Weights of a small CTC audio transcriber: 10.3M parameters, rnn gru.
Rows from block 6, named by matrix and row number. Each number is 200 + 30 x the weight over its row's rms, rounded and kept within 0 to 999. All counts start at 0. After the name is the row's rms in percent of the matrix's.
# weight_hh_l0: GRU recurrent weights (gates r, z, n stacked) (model.rnn.2.rnn.weight_hh_l0, 768x256), inputs 86-171
weight_hh_l0.164,094,224,231,182,187,227,208,214,146,238,200,167,220,188,239,192,253,194,183,235,241,172,162,256,230,270,173,150,182,173,171,206,200,217,184,143,193,242,164,237,185,221,255,236,189,200,194,214,235,199,200,194,161,159,207,221,226,216,164,202,218,240,157,251,235,221,225,179,190,175,207,193,216,194,188,242,181,225,233,167,206,132,212,266,259,189,167
weight_hh_l0.165,101,232,193,233,201,224,200,168,178,174,194,186,231,234,148,156,201,262,192,191,253,167,154,200,168,176,217,198,175,167,231,200,217,209,160,159,161,214,235,250,230,175,252,186,198,173,186,152,170,240,235,184,169,252,168,193,232,209,222,208,226,231,205,223,137,165,212,185,194,151,180,140,247,195,198,247,244,198,165,180,191,199,196,213,175,259,167
weight_hh_l0.166,104,230,205,179,173,219,201,204,234,197,239,146,185,160,220,217,187,225,198,158,220,244,139,229,224,173,197,202,217,240,211,219,165,235,190,172,146,185,175,226,229,243,227,183,187,197,161,213,209,171,196,204,238,153,218,253,247,177,194,194,205,215,204,240,155,207,236,231,195,149,197,197,164,217,219,162,211,176,175,198,200,246,103,205,228,205,220
weight_hh_l0.167,101,191,204,215,237,194,216,209,187,245,206,213,200,208,216,174,222,175,176,183,189,194,199,137,179,218,178,213,245,202,181,168,186,239,227,200,184,166,225,229,225,259,164,194,197,218,230,180,206,203,174,189,223,189,176,200,227,251,217,212,254,149,179,175,216,151,188,246,184,232,232,224,181,141,151,211,247,233,221,196,182,150,161,201,222,179,218
weight_hh_l0.168,097,226,186,150,171,172,237,131,185,216,231,218,214,161,235,186,186,252,273,168,204,198,158,163,232,198,190,231,184,227,188,167,203,208,177,205,247,210,213,165,232,192,157,198,145,228,207,214,150,155,212,204,213,182,187,241,234,181,193,163,235,175,215,204,209,221,189,186,185,269,171,191,177,205,216,208,228,180,214,198,190,201,218,175,220,210,194
weight_hh_l0.169,101,189,238,173,248,181,175,174,205,241,194,158,192,169,192,208,155,251,215,170,249,217,200,255,163,194,169,150,217,203,163,158,255,175,265,216,194,228,197,196,199,242,226,160,228,204,172,194,225,157,234,202,152,212,246,171,239,185,173,215,231,203,215,248,182,192,233,193,214,220,199,162,250,248,188,196,198,207,173,170,218,240,181,217,233,220,179
weight_hh_l0.170,092,231,178,185,178,213,195,204,204,223,222,144,191,186,222,214,211,157,224,201,240,157,152,222,202,199,216,179,172,150,193,227,211,228,171,217,219,154,185,168,229,193,200,223,239,178,245,192,210,247,157,191,214,173,242,206,156,173,248,237,206,157,193,227,218,232,215,228,242,155,189,233,165,261,211,189,221,202,216,229,185,226,188,192,196,217,188
weight_hh_l0.171,123,190,193,179,218,155,223,174,210,221,171,175,204,225,241,160,246,218,201,180,218,155,194,161,178,174,260,230,219,208,160,217,184,199,198,185,188,241,226,222,236,199,148,178,230,187,265,243,234,271,244,157,177,229,177,210,212,219,221,213,198,226,178,180,150,216,196,155,219,153,156,172,197,213,195,165,157,223,162,185,192,212,227,209,203,201,180
weight_hh_l0.172,095,174,180,187,170,239,249,264,169,233,151,253,224,194,158,227,243,167,209,214,209,195,210,180,227,193,211,173,179,234,231,167,203,164,262,195,147,198,177,265,178,130,153,226,169,207,158,168,213,216,223,233,196,197,220,224,148,184,198,212,200,185,222,159,155,190,189,255,219,201,232,237,204,209,220,203,165,180,161,242,206,187,206,142,164,226,177
weight_hh_l0.173,103,229,271,175,240,166,186,228,194,208,246,179,172,176,222,185,207,153,186,232,168,180,221,164,222,166,208,237,251,166,203,245,166,218,227,192,232,250,161,226,192,246,206,205,157,217,214,240,203,118,175,160,178,195,174,187,185,159,271,191,155,167,199,234,211,229,171,176,231,236,177,235,215,234,236,214,177,224,230,209,234,169,167,158,232,172,225
weight_hh_l0.174,088,171,209,208,185,244,208,231,183,176,211,241,166,232,228,178,160,205,261,187,185,181,157,186,192,230,221,261,235,177,222,191,238,187,181,185,180,191,171,160,212,223,222,232,229,174,173,177,171,204,206,243,210,190,191,163,212,158,177,235,221,230,228,178,172,214,145,239,183,146,209,192,193,188,209,180,221,211,198,153,164,151,154,167,236,195,189
weight_hh_l0.175,099,170,165,263,222,247,239,236,216,194,171,231,222,225,175,148,248,201,225,177,199,220,195,217,235,205,186,150,210,156,176,195,188,226,240,189,174,181,206,189,170,170,183,232,163,177,176,245,204,161,175,186,236,209,241,176,185,218,189,210,219,195,208,163,204,235,207,232,198,214,192,132,151,171,176,163,202,192,198,180,271,214,156,232,169,202,205
weight_hh_l0.176,090,181,233,193,157,186,200,193,233,267,215,229,189,166,179,180,168,187,217,176,205,177,216,191,157,166,122,198,184,173,172,188,221,217,194,182,202,187,243,234,228,175,183,172,208,200,246,197,236,201,160,208,214,198,209,186,228,147,222,199,185,203,204,234,249,194,195,194,218,209,163,189,243,145,178,189,175,203,225,164,150,195,194,220,174,208,178
weight_hh_l0.177,109,164,175,227,235,194,214,205,199,205,224,242,180,197,241,226,166,203,205,257,201,173,196,165,239,201,237,167,194,163,189,207,243,205,169,192,195,187,173,208,188,183,186,242,165,216,251,208,268,204,205,208,159,150,178,203,205,160,202,197,202,179,213,159,247,158,199,211,156,205,255,202,144,235,184,176,230,221,200,162,223,231,163,225,182,202,177
weight_hh_l0.178,098,171,160,175,227,217,191,190,150,196,216,247,199,210,200,197,158,232,184,233,161,195,197,206,163,144,160,201,190,213,183,149,154,245,245,258,175,224,160,196,167,189,247,167,217,172,215,179,220,166,218,244,191,169,174,191,185,169,209,168,233,221,147,204,204,183,208,202,149,233,189,274,249,226,156,146,243,181,211,169,183,168,227,117,239,160,251
weight_hh_l0.179,101,201,194,162,195,232,189,191,204,172,236,202,218,249,167,182,229,157,229,200,203,189,241,192,172,246,162,197,167,247,169,212,248,223,248,206,150,221,171,247,222,212,172,176,171,173,165,185,190,165,233,239,195,152,161,227,190,166,194,202,210,218,239,226,176,204,191,175,195,234,181,173,186,255,175,221,188,152,211,181,268,204,208,210,278,164,192
weight_hh_l0.180,111,193,268,215,180,220,212,260,221,211,246,228,207,176,244,177,159,224,173,193,224,170,214,181,219,218,191,224,221,155,240,173,175,219,210,204,214,221,170,154,238,160,237,181,175,178,167,200,160,227,203,221,171,201,141,195,229,203,186,183,228,200,197,240,200,201,182,232,165,211,254,250,172,187,185,212,183,168,165,221,254,210,208,244,191,170,222
weight_hh_l0.181,093,252,219,174,176,256,222,152,205,160,172,196,199,196,235,177,259,217,225,186,151,187,130,215,190,147,195,217,224,234,168,260,193,225,224,229,225,159,241,186,206,176,182,224,208,202,193,248,155,149,228,202,187,217,182,227,162,154,186,246,168,167,217,233,208,170,211,175,162,163,216,200,173,195,166,213,162,213,193,193,226,203,198,192,172,211,178
weight_hh_l0.182,101,194,211,193,214,167,150,220,234,199,211,241,171,163,237,148,253,175,163,196,253,239,222,160,216,203,196,198,167,178,181,203,235,232,203,214,182,217,169,185,207,256,232,176,172,175,216,189,176,223,202,201,159,223,231,180,238,149,227,182,234,187,227,163,213,237,235,235,185,180,219,216,237,262,139,242,202,233,234,165,269,206,191,166,226,237,171
weight_hh_l0.183,095,171,213,225,160,199,204,235,218,168,191,190,229,175,243,203,218,167,153,189,161,234,226,160,190,238,182,219,217,250,206,162,181,176,251,171,153,205,204,170,177,188,164,221,203,190,196,229,135,186,213,166,236,183,216,199,189,218,200,183,199,228,193,171,200,169,203,223,222,162,178,210,194,177,214,154,172,193,222,247,219,209,215,236,169,202,213
weight_hh_l0.184,108,208,169,241,180,263,234,212,189,190,192,260,255,242,155,232,170,186,148,191,189,153,237,184,199,210,162,229,225,207,228,230,145,203,213,246,251,213,185,144,191,203,155,251,220,224,180,230,163,225,165,156,200,235,133,212,223,226,192,188,247,160,199,185,216,199,211,244,192,181,161,224,217,190,187,160,206,218,189,186,192,196,239,214,175,200,177
weight_hh_l0.185,096,147,219,156,195,173,198,176,188,216,157,241,180,237,190,150,229,150,206,188,171,196,181,205,231,180,205,222,166,217,218,234,247,178,177,230,199,207,171,211,187,184,150,259,178,228,244,218,199,208,261,240,208,257,273,181,159,258,221,236,181,200,233,166,183,143,149,190,195,250,174,231,169,175,223,204,224,217,207,179,244,264,228,174,213,187,191
weight_hh_l0.186,102,193,217,168,151,224,213,241,241,158,193,239,179,211,174,195,238,232,233,242,200,198,229,200,158,221,212,193,152,235,163,239,157,225,202,229,204,187,236,181,149,176,258,225,212,206,230,205,229,249,201,188,166,205,215,228,200,181,204,188,236,222,232,162,183,249,246,261,220,199,215,218,234,240,165,196,182,212,240,211,210,235,207,202,226,192,217
weight_hh_l0.187,096,221,258,203,191,205,142,167,188,224,162,220,140,205,164,214,144,186,212,149,148,240,203,193,235,211,210,150,177,176,232,230,161,211,193,183,186,181,230,193,149,170,200,179,182,246,222,234,146,229,254,223,199,223,198,162,197,203,169,189,151,187,209,188,225,211,218,219,178,177,188,183,220,226,234,176,189,282,271,183,191,204,165,153,199,201,210
weight_hh_l0.188,094,206,246,199,215,243,219,199,199,148,217,178,165,195,180,211,159,152,188,228,183,225,161,183,243,209,212,190,214,184,181,216,188,186,159,204,188,175,256,177,237,185,138,174,252,175,217,250,225,196,198,158,255,247,176,230,247,121,164,229,227,222,224,189,245,209,218,193,209,261,178,167,239,168,238,182,184,214,154,193,169,242,215,182,144,224,217
weight_hh_l0.189,091,221,181,221,224,149,212,243,132,208,196,150,198,240,261,159,174,176,258,224,220,187,260,230,150,183,214,210,187,207,197,156,237,188,200,145,222,155,231,183,220,213,185,185,201,162,185,223,170,222,244,169,173,235,146,133,263,163,222,195,234,165,190,232,151,168,168,194,144,225,190,204,194,180,147,168,212,236,188,218,171,209,165,205,223,165,198
weight_hh_l0.190,099,217,236,162,220,168,228,180,177,177,206,149,174,238,239,238,209,247,184,205,189,185,173,235,205,180,165,220,224,212,188,201,157,240,221,170,170,220,168,176,219,218,208,183,197,207,233,197,193,191,150,141,207,178,231,167,239,217,223,235,161,164,222,205,193,181,222,175,235,211,240,208,193,176,231,182,213,190,232,159,216,215,172,215,169,181,229
weight_hh_l0.191,098,183,169,165,224,208,226,195,179,232,203,148,212,192,187,233,160,186,251,193,173,164,193,152,254,259,169,156,231,213,166,211,139,116,215,159,198,167,184,168,196,212,254,204,235,222,244,255,233,188,222,134,162,133,201,170,156,192,187,235,209,177,148,159,226,192,228,216,142,225,161,251,214,156,181,176,158,212,171,215,195,221,203,215,202,199,168
weight_hh_l0.192,098,193,154,194,128,159,218,221,236,246,217,197,204,189,209,211,228,240,244,200,221,209,148,231,198,199,230,201,235,226,164,188,163,195,178,230,172,180,185,219,211,205,171,144,177,168,204,192,199,170,220,174,234,202,165,202,205,222,199,265,236,228,201,166,157,274,228,210,180,207,219,163,178,215,238,244,238,164,176,224,180,219,188,195,249,155,225
weight_hh_l0.193,094,199,132,233,193,239,146,192,251,207,233,147,266,182,246,205,210,233,201,194,138,209,192,175,187,174,194,189,217,165,205,187,165,207,171,202,234,210,144,161,202,221,207,183,251,248,222,203,195,197,241,148,216,147,172,188,233,180,231,174,204,175,205,160,212,229,196,207,216,220,164,231,241,162,218,188,202,228,151,249,209,144,215,201,215,215,212
weight_hh_l0.194,118,195,183,202,231,179,123,186,179,201,140,155,207,205,233,238,165,224,183,185,223,231,180,202,191,245,210,149,185,218,249,168,191,184,241,223,154,139,142,171,209,204,191,213,203,214,162,152,179,175,197,204,196,176,184,216,247,177,185,198,210,248,249,203,174,211,217,211,242,208,206,238,222,210,203,237,211,208,242,217,204,200,215,159,207,216,145
weight_hh_l0.195,101,176,205,234,219,201,129,194,203,187,216,216,194,207,199,252,154,235,199,215,233,176,221,163,198,182,183,195,199,245,198,177,172,194,192,229,195,170,158,170,217,229,172,225,161,229,160,237,241,231,212,161,267,162,192,163,242,214,164,263,218,181,189,239,242,190,228,223,249,150,154,214,247,212,221,249,213,204,190,238,223,175,209,193,245,187,185
weight_hh_l0.196,104,233,192,165,220,177,208,203,222,192,165,215,201,271,191,162,161,196,202,172,214,215,179,163,149,245,226,243,198,179,185,168,188,170,214,193,217,203,231,178,159,229,197,196,175,188,171,244,186,248,155,185,205,225,203,156,221,235,223,176,159,262,171,201,159,202,206,215,218,234,241,260,170,218,153,225,230,184,237,167,161,165,240,170,176,221,176
weight_hh_l0.197,107,219,241,208,160,179,211,239,223,217,256,186,164,193,185,198,175,216,171,229,166,158,157,160,179,150,238,241,221,188,212,174,215,239,205,180,164,203,171,144,197,206,187,238,196,243,179,228,162,201,170,194,280,179,157,163,215,236,192,158,184,244,207,197,241,198,178,188,201,185,214,147,164,229,215,207,167,168,230,212,192,206,210,198,169,172,207
weight_hh_l0.198,095,196,179,157,164,189,244,180,265,200,164,208,162,209,197,179,232,217,194,183,171,185,211,194,174,157,208,225,163,146,172,215,199,238,148,194,140,161,167,182,186,225,220,220,195,207,201,188,226,236,178,186,215,201,201,203,170,170,164,188,177,230,224,168,197,192,217,176,216,199,182,156,224,242,281,180,157,250,243,153,223,231,212,245,220,173,222
weight_hh_l0.199,095,145,149,163,234,168,195,224,174,139,177,248,232,214,180,203,144,154,149,215,198,182,196,198,143,226,159,229,237,219,193,248,158,233,175,201,194,181,242,199,169,134,190,207,188,250,198,200,151,153,230,232,179,230,147,159,238,182,219,197,211,266,172,204,150,151,207,212,215,201,143,196,229,184,253,175,169,162,149,234,204,183,186,160,196,203,154
weight_hh_l0.200,094,191,222,171,182,198,265,147,229,174,177,174,144,200,160,211,158,175,202,162,218,136,177,230,168,177,220,171,197,188,188,252,236,194,160,220,213,211,197,187,236,166,238,197,202,216,230,179,191,232,213,173,222,237,186,252,259,237,171,190,185,226,210,195,197,182,218,237,170,179,231,218,150,184,143,221,249,226,240,189,197,229,191,145,165,182,201
weight_hh_l0.201,097,211,172,165,186,161,223,154,216,168,232,155,222,165,242,188,247,171,162,186,181,174,214,130,241,180,229,159,209,157,233,228,184,213,173,253,233,225,186,164,163,150,236,168,191,229,238,227,186,202,243,164,168,217,167,222,223,223,190,263,233,231,175,181,228,183,200,197,230,148,188,192,168,173,196,210,196,188,168,196,170,221,131,199,189,183,199