A small CTC audio transcriber, trained from scratch.
Model: 10.3M parameters, log mel input, arch crnn, norm batchnorm, depths [1, 1, 1, 1], widths [192, 240, 288, 368].
Data: 26041 training examples, 1.2 epochs.
Rows from block 6, named by matrix and row number. Each number is 500 + 50 x the weight over its row's rms, rounded and kept within 0 to 999. All counts start at 0. Numbers have three digits each. After the name is the row's rms in percent of the matrix's.
# weight_ih_l0: GRU input weights (gates r, z, n stacked) (model.rnn.2.rnn.weight_ih_l0, 768x512), inputs 309-411
weight_ih_l0.200 097:508525468433519500463451606468474552536486511540520517569524494567580540452549556613549484535483500487586602574501564474471449460435467470474560478428500529563587516465456420538516504409528521567454561532509585508473501518458532430550452448437458448412481552459576539495441524487484490501480473463515536472550
weight_ih_l0.201 099:454577519493545564451459480442404473453466531550542440557577532478440526550597436568540463418584558554509528528518498600552497440419515401528549586537579570558572558513470507469447456512506494433486484492450465461485426480491448534458513499443546533517531538400499579508500558591554485490493480502463566472442
weight_ih_l0.202 099:383471518508540515502504521478472553483450422467553499514571479550569499522422510461411522500538478447512420571479595591521475442481424453430585489420574564505486529419459481490547439483526575484537509444554566442564577501545495508436505560444401552440508503488411576488423496520525478531465466576498471564534
weight_ih_l0.203 096:478493404492516518501493547410512531468424459429583451578533562413575438512582498435563474594480502456521536438497537514465432516473504446511519522532558541445518415511549420502449517569479575514475479567576570481433428542581551475543596575438588516419467452544509592413418558576603489487466552548491549402497
weight_ih_l0.204 098:474436499500574545433441566466469467472558554515531515579473457479419576431469591450456485541556451478380538403485574516508513589566536555560563477592475517473513483421442531503542528468516534574533477551515567546461427495410448419501441490517433430535545501454544535522505545540446458442461533600535470525438
weight_ih_l0.205 100:601571579527499625535588446474581489421586424485567557544455463418497538485483465452377445436529537441443475563457542456465434519403466592422496511571510466535504442518525486471484582454506517522484476565474532404473497556417510532443506542528490540516510505436518419421561516576605424456512612464432542466565
weight_ih_l0.206 095:429572487446497520528557532579469484471527505559478439480476474592480452471529471505628545515551414578430477451388552431485500454424432600574459509493564496473534513515441561588422513400427533531515490552456411467503529567608507467517477569475522539439435523553461454464499413473488558494635530459479411438520
weight_ih_l0.207 094:455587490428563499563491531518594460459524572469539478527546494452579503494460509414472486587469499425439404574540496432446563483435505516400428535567378517407564437539522522483600485521530573452409569478479466542529450493463549553525480495507599492476420536445444557548474512484452524578622562485544541451526
weight_ih_l0.208 094:503550430547451471409578488504534504473469404462562574481571589442490561526446547459552522572471452499463528445469452477442471469549500457566450449543487511466510572461436530470532504547538484450496601576501507529454498560432572503502487539425513448524407465489482566425505424458394499517462567465510453523559
weight_ih_l0.209 095:539532446433470489465488468420499556553460552505435490445474523434455463484435465464495450560553442519478578407562464473535507621553434502529489490474444420481464486531560535487478533486459546552559546503575442441471427515460622455438524479511475534428437567550601543570569503502547463561555491465518442551453
weight_ih_l0.210 105:541566541540418546528525478591453485570432524427436555504510508488486569554521515627459530464445465448441564595494522608426496418527526492560404478501490570548444508497386439465450533540564562470560407494521513536430457451542545500554460535555616472498521451520429536550471494496429526502562426463431408552449
weight_ih_l0.211 101:520501527538455427458521461428448487453512453484500474486473518517471536416521488457419452478513445469430510552422328487489529481513545464530461536553530511516451520496577422523525450508413545416503465497574423524487466387598417529508419555434467417523521497512504461565453480492388445544398434491568568546538
weight_ih_l0.212 098:538557458415476525490493560404428379560557500417490510481462590508541539573430472500542453494548535631587567469547537554556467414535621508505547408593554419528530475480521503542457481546460510434620483515525502450575538494537526458543531456439409592488509535511506483448547488562496483480462472490382506491524
weight_ih_l0.213 103:484480523453543456508436480512536409446490575520480549544447535440537514568511509509541471510568469596550529447438446420528510508537436512558465576472525464461493429499433497504560426548455506503510571542451392530537488448474493425575464502532524428505545548499513585484484449529570433517535518489522495582537
weight_ih_l0.214 094:559509512433508443398508551430519437387514564469475558472540460487534549445471483487513444525543552509517436479533436473539433482573500501534560476425451538492497460515462480517520395457445481496535415554424562502536584603533558547487591541443421523505461541458434490541446518443520510502505541475484577554482
weight_ih_l0.215 104:466608450473569436458463465459528509521578512523530446580555476573504452481539545538539575515606452428479492584565507541540486517548439425514490500414506486560471504480504557535573510565525514503445470540431462509570490490504480442511405483529511499451520606554508415513543452535510513403562522437462496425457
weight_ih_l0.216 099:527579497482415441478584491400486531495518493441581545437540496553586510430514512558544538568592447478476494538558494517527415404551538518413407550511511460476462490531515495550568554493538460453417518492502464457402557494515506413493423450497399397577514446495456397447526436442425497524504497501550554425402
weight_ih_l0.217 097:484467401456458467434517470419512607525545485451554487454465500567428538524515546447472557604507477525494530527481428446441522521575505491508473481522529471501467542564469481477442584510586513488568511557406587478421557538496494466468481553476533570488493408581542516607515425504500540601525455408483450555489
weight_ih_l0.218 095:552468389445462440583481523532577486436535460548440544468460481405489548552455460475433524476480452431427511524505503530462493487551425474589558435489517626430540535517563454587500419439561536502590459401455567479494488550553523528541471569422451521508606546514432591470452511549480571499423483529499509552422
weight_ih_l0.219 100:468524505521553454505478478522534541419539523595428506553582549445562418486526497431532489579574545442439560443552495465528440472468565399507459512559545449549461505561438431416418487543445422520457520503521467493524419397571497435556499524457441491540447552403484539469507516444502497555481418591504469474486
weight_ih_l0.220 100:562423513491462505435521445518538549454462546532511569540547460522422596436500392462447518446526498457433480481547512513576435543488458535465521519445456474516467435498576418478458506432411424549529566527475438510415551581433535561531439415509520532497543413505537431481468455560450437569464434468405533453417
weight_ih_l0.221 099:497451466489579558458439551576485486511490426515453529492504473544553499536561515501562533557546542476510451390497417438500556510515446469506454448511509405531438418504507474507475472510451557416463475454480499548451547553483442458425484528506437501451522505501430469516494534501489512506553475411434465557421
weight_ih_l0.222 095:515486566613426524494457427527543448510451490426533460537539421559542557442450407486562573492559567486537552523497520421561443493528526462457497537438477545512470480428487560535591486442489454429491559421508502513491444603473545436555487551458442510591471412491466478500464433497514538553514549489446468577475
weight_ih_l0.223 112:427436461532436503541504388567419535453548522578408477485534478497459596413460495533567503510458436563448423497499455589587459502509496564473479442393440564478457572463527570555537421574469561453518434449562471546504429503491545525504596492414449504488518446411494550537513479500599576481520611560587529587554
weight_ih_l0.224 098:425495518540476432484549498517526548455580431553523502431489463570534543572555493548510422464587506464407551560450540395558494451408467484527532416454517511469512520505491484429585541504571485465458464564449465485498454470519451504549500490565578531435501436495489515537575410567609472544529430580551419446513
weight_ih_l0.225 108:407412487488463530380490440541509534453450569481430523487453485470446553527492526507537485462559480561541542478516538451450461459556525570577537498474469558484450561577468574511515439498546549559545405502568542446579579511564446539459442518451573507486498535470454507525436475522608487493397441456532455556481
weight_ih_l0.226 099:531530552414440543479500415547557441411485438491517489464552581485534563538534493481430501493489561477636464490464519529511513402478541467548532541509514461495567547424518435596549546491529447535509534453532574461482486477457438570530502498556536510501625574434452465588560572466539461538460591450470413555547
weight_ih_l0.227 103:509428580438489459542539465526572541477490575429551462514630522429388546544516434552541509467517451548508492526448554487501466419555466539433384592458503552435431467526407561453492446381480526488439441484484538545434540482424488560534478546481542607517495501559510438515436487496575569531539492542431486446493
weight_ih_l0.228 101:545447418458469413480599481519572536502555545466446547412405519538553568392555552582526491423497561577594522533468558464546507521537513419493537519430511522515533450448512424570469584523453519556555503564564546526554545557520508475432442460464550545463569589476605614558439544481534483547510394453499487493518
weight_ih_l0.229 099:440532454488440399450486445554422449519563540447503440527489488463460597588581447530435532480529605566580562516535550487523484430560436571601499455456582503498517471540414438534452463517458548565419494524561520489442495581461443573437480406477538515521540508474467488531531576506478506401524495561423430477524
weight_ih_l0.230 104:577585514432410469463479541545541494494438552509474524458451461436531593539421521488424579472552455440516534531487443507584474410463457442509537429450541446459604404551538537473539505474469546515492518507510432423490481505528453438540438547495578514475475538472460592561459517466461498533535549489432537457455
weight_ih_l0.231 099:464517454432435591466484448494515534463570557530435508507395500544520447495488481563490523543528591439578412581462413481535524467557384565497464494503590551594521481421536502509490488505559508513423492438467481546517405477496578485479445596389481540411506416483559528519503474567449493478604537444540460567517
weight_ih_l0.232 092:426524451539506503539427566464565562453494466558537524502507474539435562533437482578455473508479527495573415450524451567486540467490464592440477572447556523498496488413424507456526434538447577556561442433571465425561562557511459540462446422549574548528468456527448545403533560469405520586564515517511555519532
weight_ih_l0.233 103:513497521429509609453542526412543467452502556568558434461478530430471575469526586448446469385597534465560476489593486551539505490427455469463461592536452438545459450501474552485467561498412468438559467534559570524537481465477553457418462485583515456473479458461485546504444410467585545492538516587562531445518
weight_ih_l0.234 101:517529515539482483487476566457504564506439497478488609443540433459535552494425457397549454432579502516588533519460443436516465404481474502469528427522504595554569492443594458439473528490490568484423502568444472543457542445528570472477474473523467421434463448514475544509525467426502584505527471563541545505528
weight_ih_l0.235 088:501523501548470529492473416542534534461516454504564450562470482482560405518553555458477521407389580457526426472462477479542495510551564384514513560571532491527487479502517503549488550516543469543452575446548481436475431442474499462456574421501453418560395478547475487452402511480520508574558485505447551528453
weight_ih_l0.236 098:532559423493440495600572457525460479467506466483456567556529454555544527583515468444506486538542511448489486551450423462454456430464563539474505482516559623580510560509514452453548529526476477437512507561428518440498433494457491530558396450482559469525457517521524525512544476490539504502557567540510491562468
weight_ih_l0.237 096:552558491476413518597560498545580554523595438549556465468531564515516538588569504547572564581471566421468506432519574472537511515582458447567485508519453498455482470479448510533447504503495441592468554460411451408546511452588498545502568506541416528480439451458453524449509475564479430551587442474443533415462
weight_ih_l0.238 094:566574547485403525440526544519579516588500549441531446462498448519469415529540482486513480394572534578532491491499541500495554518472424522488485444500521553466533488519418425462486480454510582581531473420485432454485458565573474469453473552498498572517493444528497532577512434495456572531545434595456561499538
weight_ih_l0.239 094:501430505499468578485570438407412460568408468491535397553510543584534570431517441467507429529548514573455535477473549476446536445529498419557501570429549438520502579580562539518509576595467516568547457511492476413451581570541588604467461439543497483566469450418559583538487535468581425453481439586582405484499
weight_ih_l0.240 092:555474440423409504473519544545429493487553528479419588539463428468430458624460423450581569431578455508481530599542500523451489556431589427475483424457524473594569541558471449444522559424390488515542496522576462422502562513535458502504523502456523470496508492477503541514556571510554447516562602476542426401519
weight_ih_l0.241 100:515582483494485435479464536581511481535509534503552390458514540547510475412445475600532506588450547570435448414506526508490530568470443461558562461464515440500447522432505542515411432515417419542486534578482505438506521465435410602443424454499527506500531556456563552473547505438459550438514472431560494445454
weight_ih_l0.242 102:569468417440451461451521551559565550520567408519613463558453431610534427540427486440445526639539515535438436466501417434464574513535437439433488469469544436459510482515558497516488538538591548456459481390574616607416496538505481579550425453526506459539410539521458473598422522546472519405566448542551482482552
weight_ih_l0.243 098:439514423469457506517556523496458499531517534513419518411479544523486475540443490493456423513560575479518468576488472437531505449470465476412432437511534502569480485449569571481441541496413579484506407525489460549474451511442490492459498458576571451444475550494532509505487491451504523509407557459539493421509
weight_ih_l0.244 097:461505547562429436415481481461528421497468552475523541587586575537474441524435605550565448539574443443426535596440493479528458553538451554544511445433478569509415503432481439577429513553438492452549539554471538480427494448408476508436495500494489509485454533566511501497501538587432433574468458444448544470532
weight_ih_l0.245 106:491568492503423554542539403503383519476430558411408426527467470463422465499461570489553414456550531504426527414457446478453477530476474469466441477465575511478506529420507480481460447496448577580595523583443498413577524402514470535476457488526549407600483419484420487530434387477595498509483592513494406517387
weight_ih_l0.246 099:497565478496533454450558397503523434466433519493541469511435490553548444481524457508419508543464548531420474586554479572551461566558459536441421457452477397528418585415534601462530442539539587556546457534448503441560535432590482501534407415526589570492410599464476599513461476516484548529435567468492551434442
weight_ih_l0.247 093:433400538470391527505564455515482449468485482391456527567503560451459598488502501435541519498544458509582446510492569549518495469555586559477548563495492584432478537439498477485454420532451414508530424456443546512526442448573497495560542553533496412526568557572545606430432487501598479407542409573520464464469
weight_ih_l0.248 104:513565442492483413438580461594445437441547479426434465422416431479600572481458475464460505444537492484564552514488496564498445506435534561550494464441478489559554497441500555515565454536488528502481499569452592567529493532410464483567470445431596533473531567496498444472500474538583542431552422473581416547524
weight_ih_l0.249 104:469465546532449461479410548504554488506538501511420569551572559552490545478491576589549464532474439551468535486539371578465511514542575465460497461530511563478442519583595489459559448488505445596440422477522560427530549438548435527484581478458546450540543428582477472496472584438502456474537400533488567445465
weight_ih_l0.250 099:466440574450579539379438408522448511567443503500458448466593470539446502559512518522470471545512591549572517571493514459549482490503517431571491595584477492534451574579463441525524429495491548445505484572544571457463432494535437464531483450470534533515495483442556542514436556526503485477491406522479529576512
weight_ih_l0.251 105:486593491538513500546554534548470461440432455506433584442521473482560549522491432474493476448467596630553505440526547522432480545516530577496552477546475570546560533472439498558585555516513406568556500467561456482518548437475481519483454520513445501423478464517398491546463527508574566504491514431571472478565
weight_ih_l0.252 094:446535493549456489523562463579604531411450549545500506524527571515555577537525411449423501469532538500561499461495599477496575540582461517501521512457442477497469522409452470572434499639512513524453552544556449515446517473562516440439452485544573486566596427519443504582530422519584456538451413444452605457504
weight_ih_l0.253 094:499554477550555412489481478534491479454438530472466431538478397465416384516513514539555571518482567519466510554596528501455441539548573504470446466588469533581472544488409484480535562495520508449403441524487519478541582514558476465574469477586478535463454560478590455487507467514464498391449537494589450428542
weight_ih_l0.254 101:535506564491465497559560409548457423591508532515548516515541493508560486429514458453593480520509588519379481630490400532540581534547496495499474500492555546569558575448534471461537460502535509572538489549453479496486457586558533562519443543449449560414591473534433444442502418551532569433593488493479496548568
weight_ih_l0.255 097:464553476548443465524552503463492454498553588561499522501560510489514572459546570527569397428541534411457531543520449417505551428536474468518499440572520469568549571474490558470534522483449521501540439461486461524481581576597428468551424513556570456531463582447537465554450478469499525507468515390606441527455
weight_ih_l0.256 096:495555606578433448511484544499547442531456558463479376569420536507510452440453584442521503518441589582516424535577573579441508529582488464520491567453589598515532567516553532584436507460446544456418511508532487583522505560471433452483480553517447516504602444457553469564479442519525464500414564466524489428534
weight_ih_l0.257 097:519464575507502517544486583592459550599472514469510521491433474542486563600491421458467564452442507467461475504459418452535515530528560399503513450580437556602456489536463444559497489398571522505522505567469538430500559517480469464539546554509434463377475510530431377452475446531429590461450535386449426534531
weight_ih_l0.258 111:536492457480452527504421552481465506418487499457449521495564519454436511538523394483459520528570425470500521423437555462499553440596464465547482571545525541540552569588518464506460505604420476523508575470598517504586565498548475557471456501528546517401442576527526547637564538551537411503466507505450539458534
weight_ih_l0.259 097:435539524543451560540510556461583400530454380476563461464394418434499401478405592413541588534536542417464553470402424527571549557543468543487558392435516481525518426458462500557479404425508629513456476537474396496502448441463581480446442519463446440393419453545502424541505458538509471433535494515531424555498
weight_ih_l0.260 098:445479509552566560476507500432518501602489522510563457511518474466495517481450552576482393386566502442441506444573480497551424529534452544437437546553467478513548417458600574481538523514453445458459437552435449469577516432486537510449521565505613415399517558476515565517472530448482482530605497510447403429543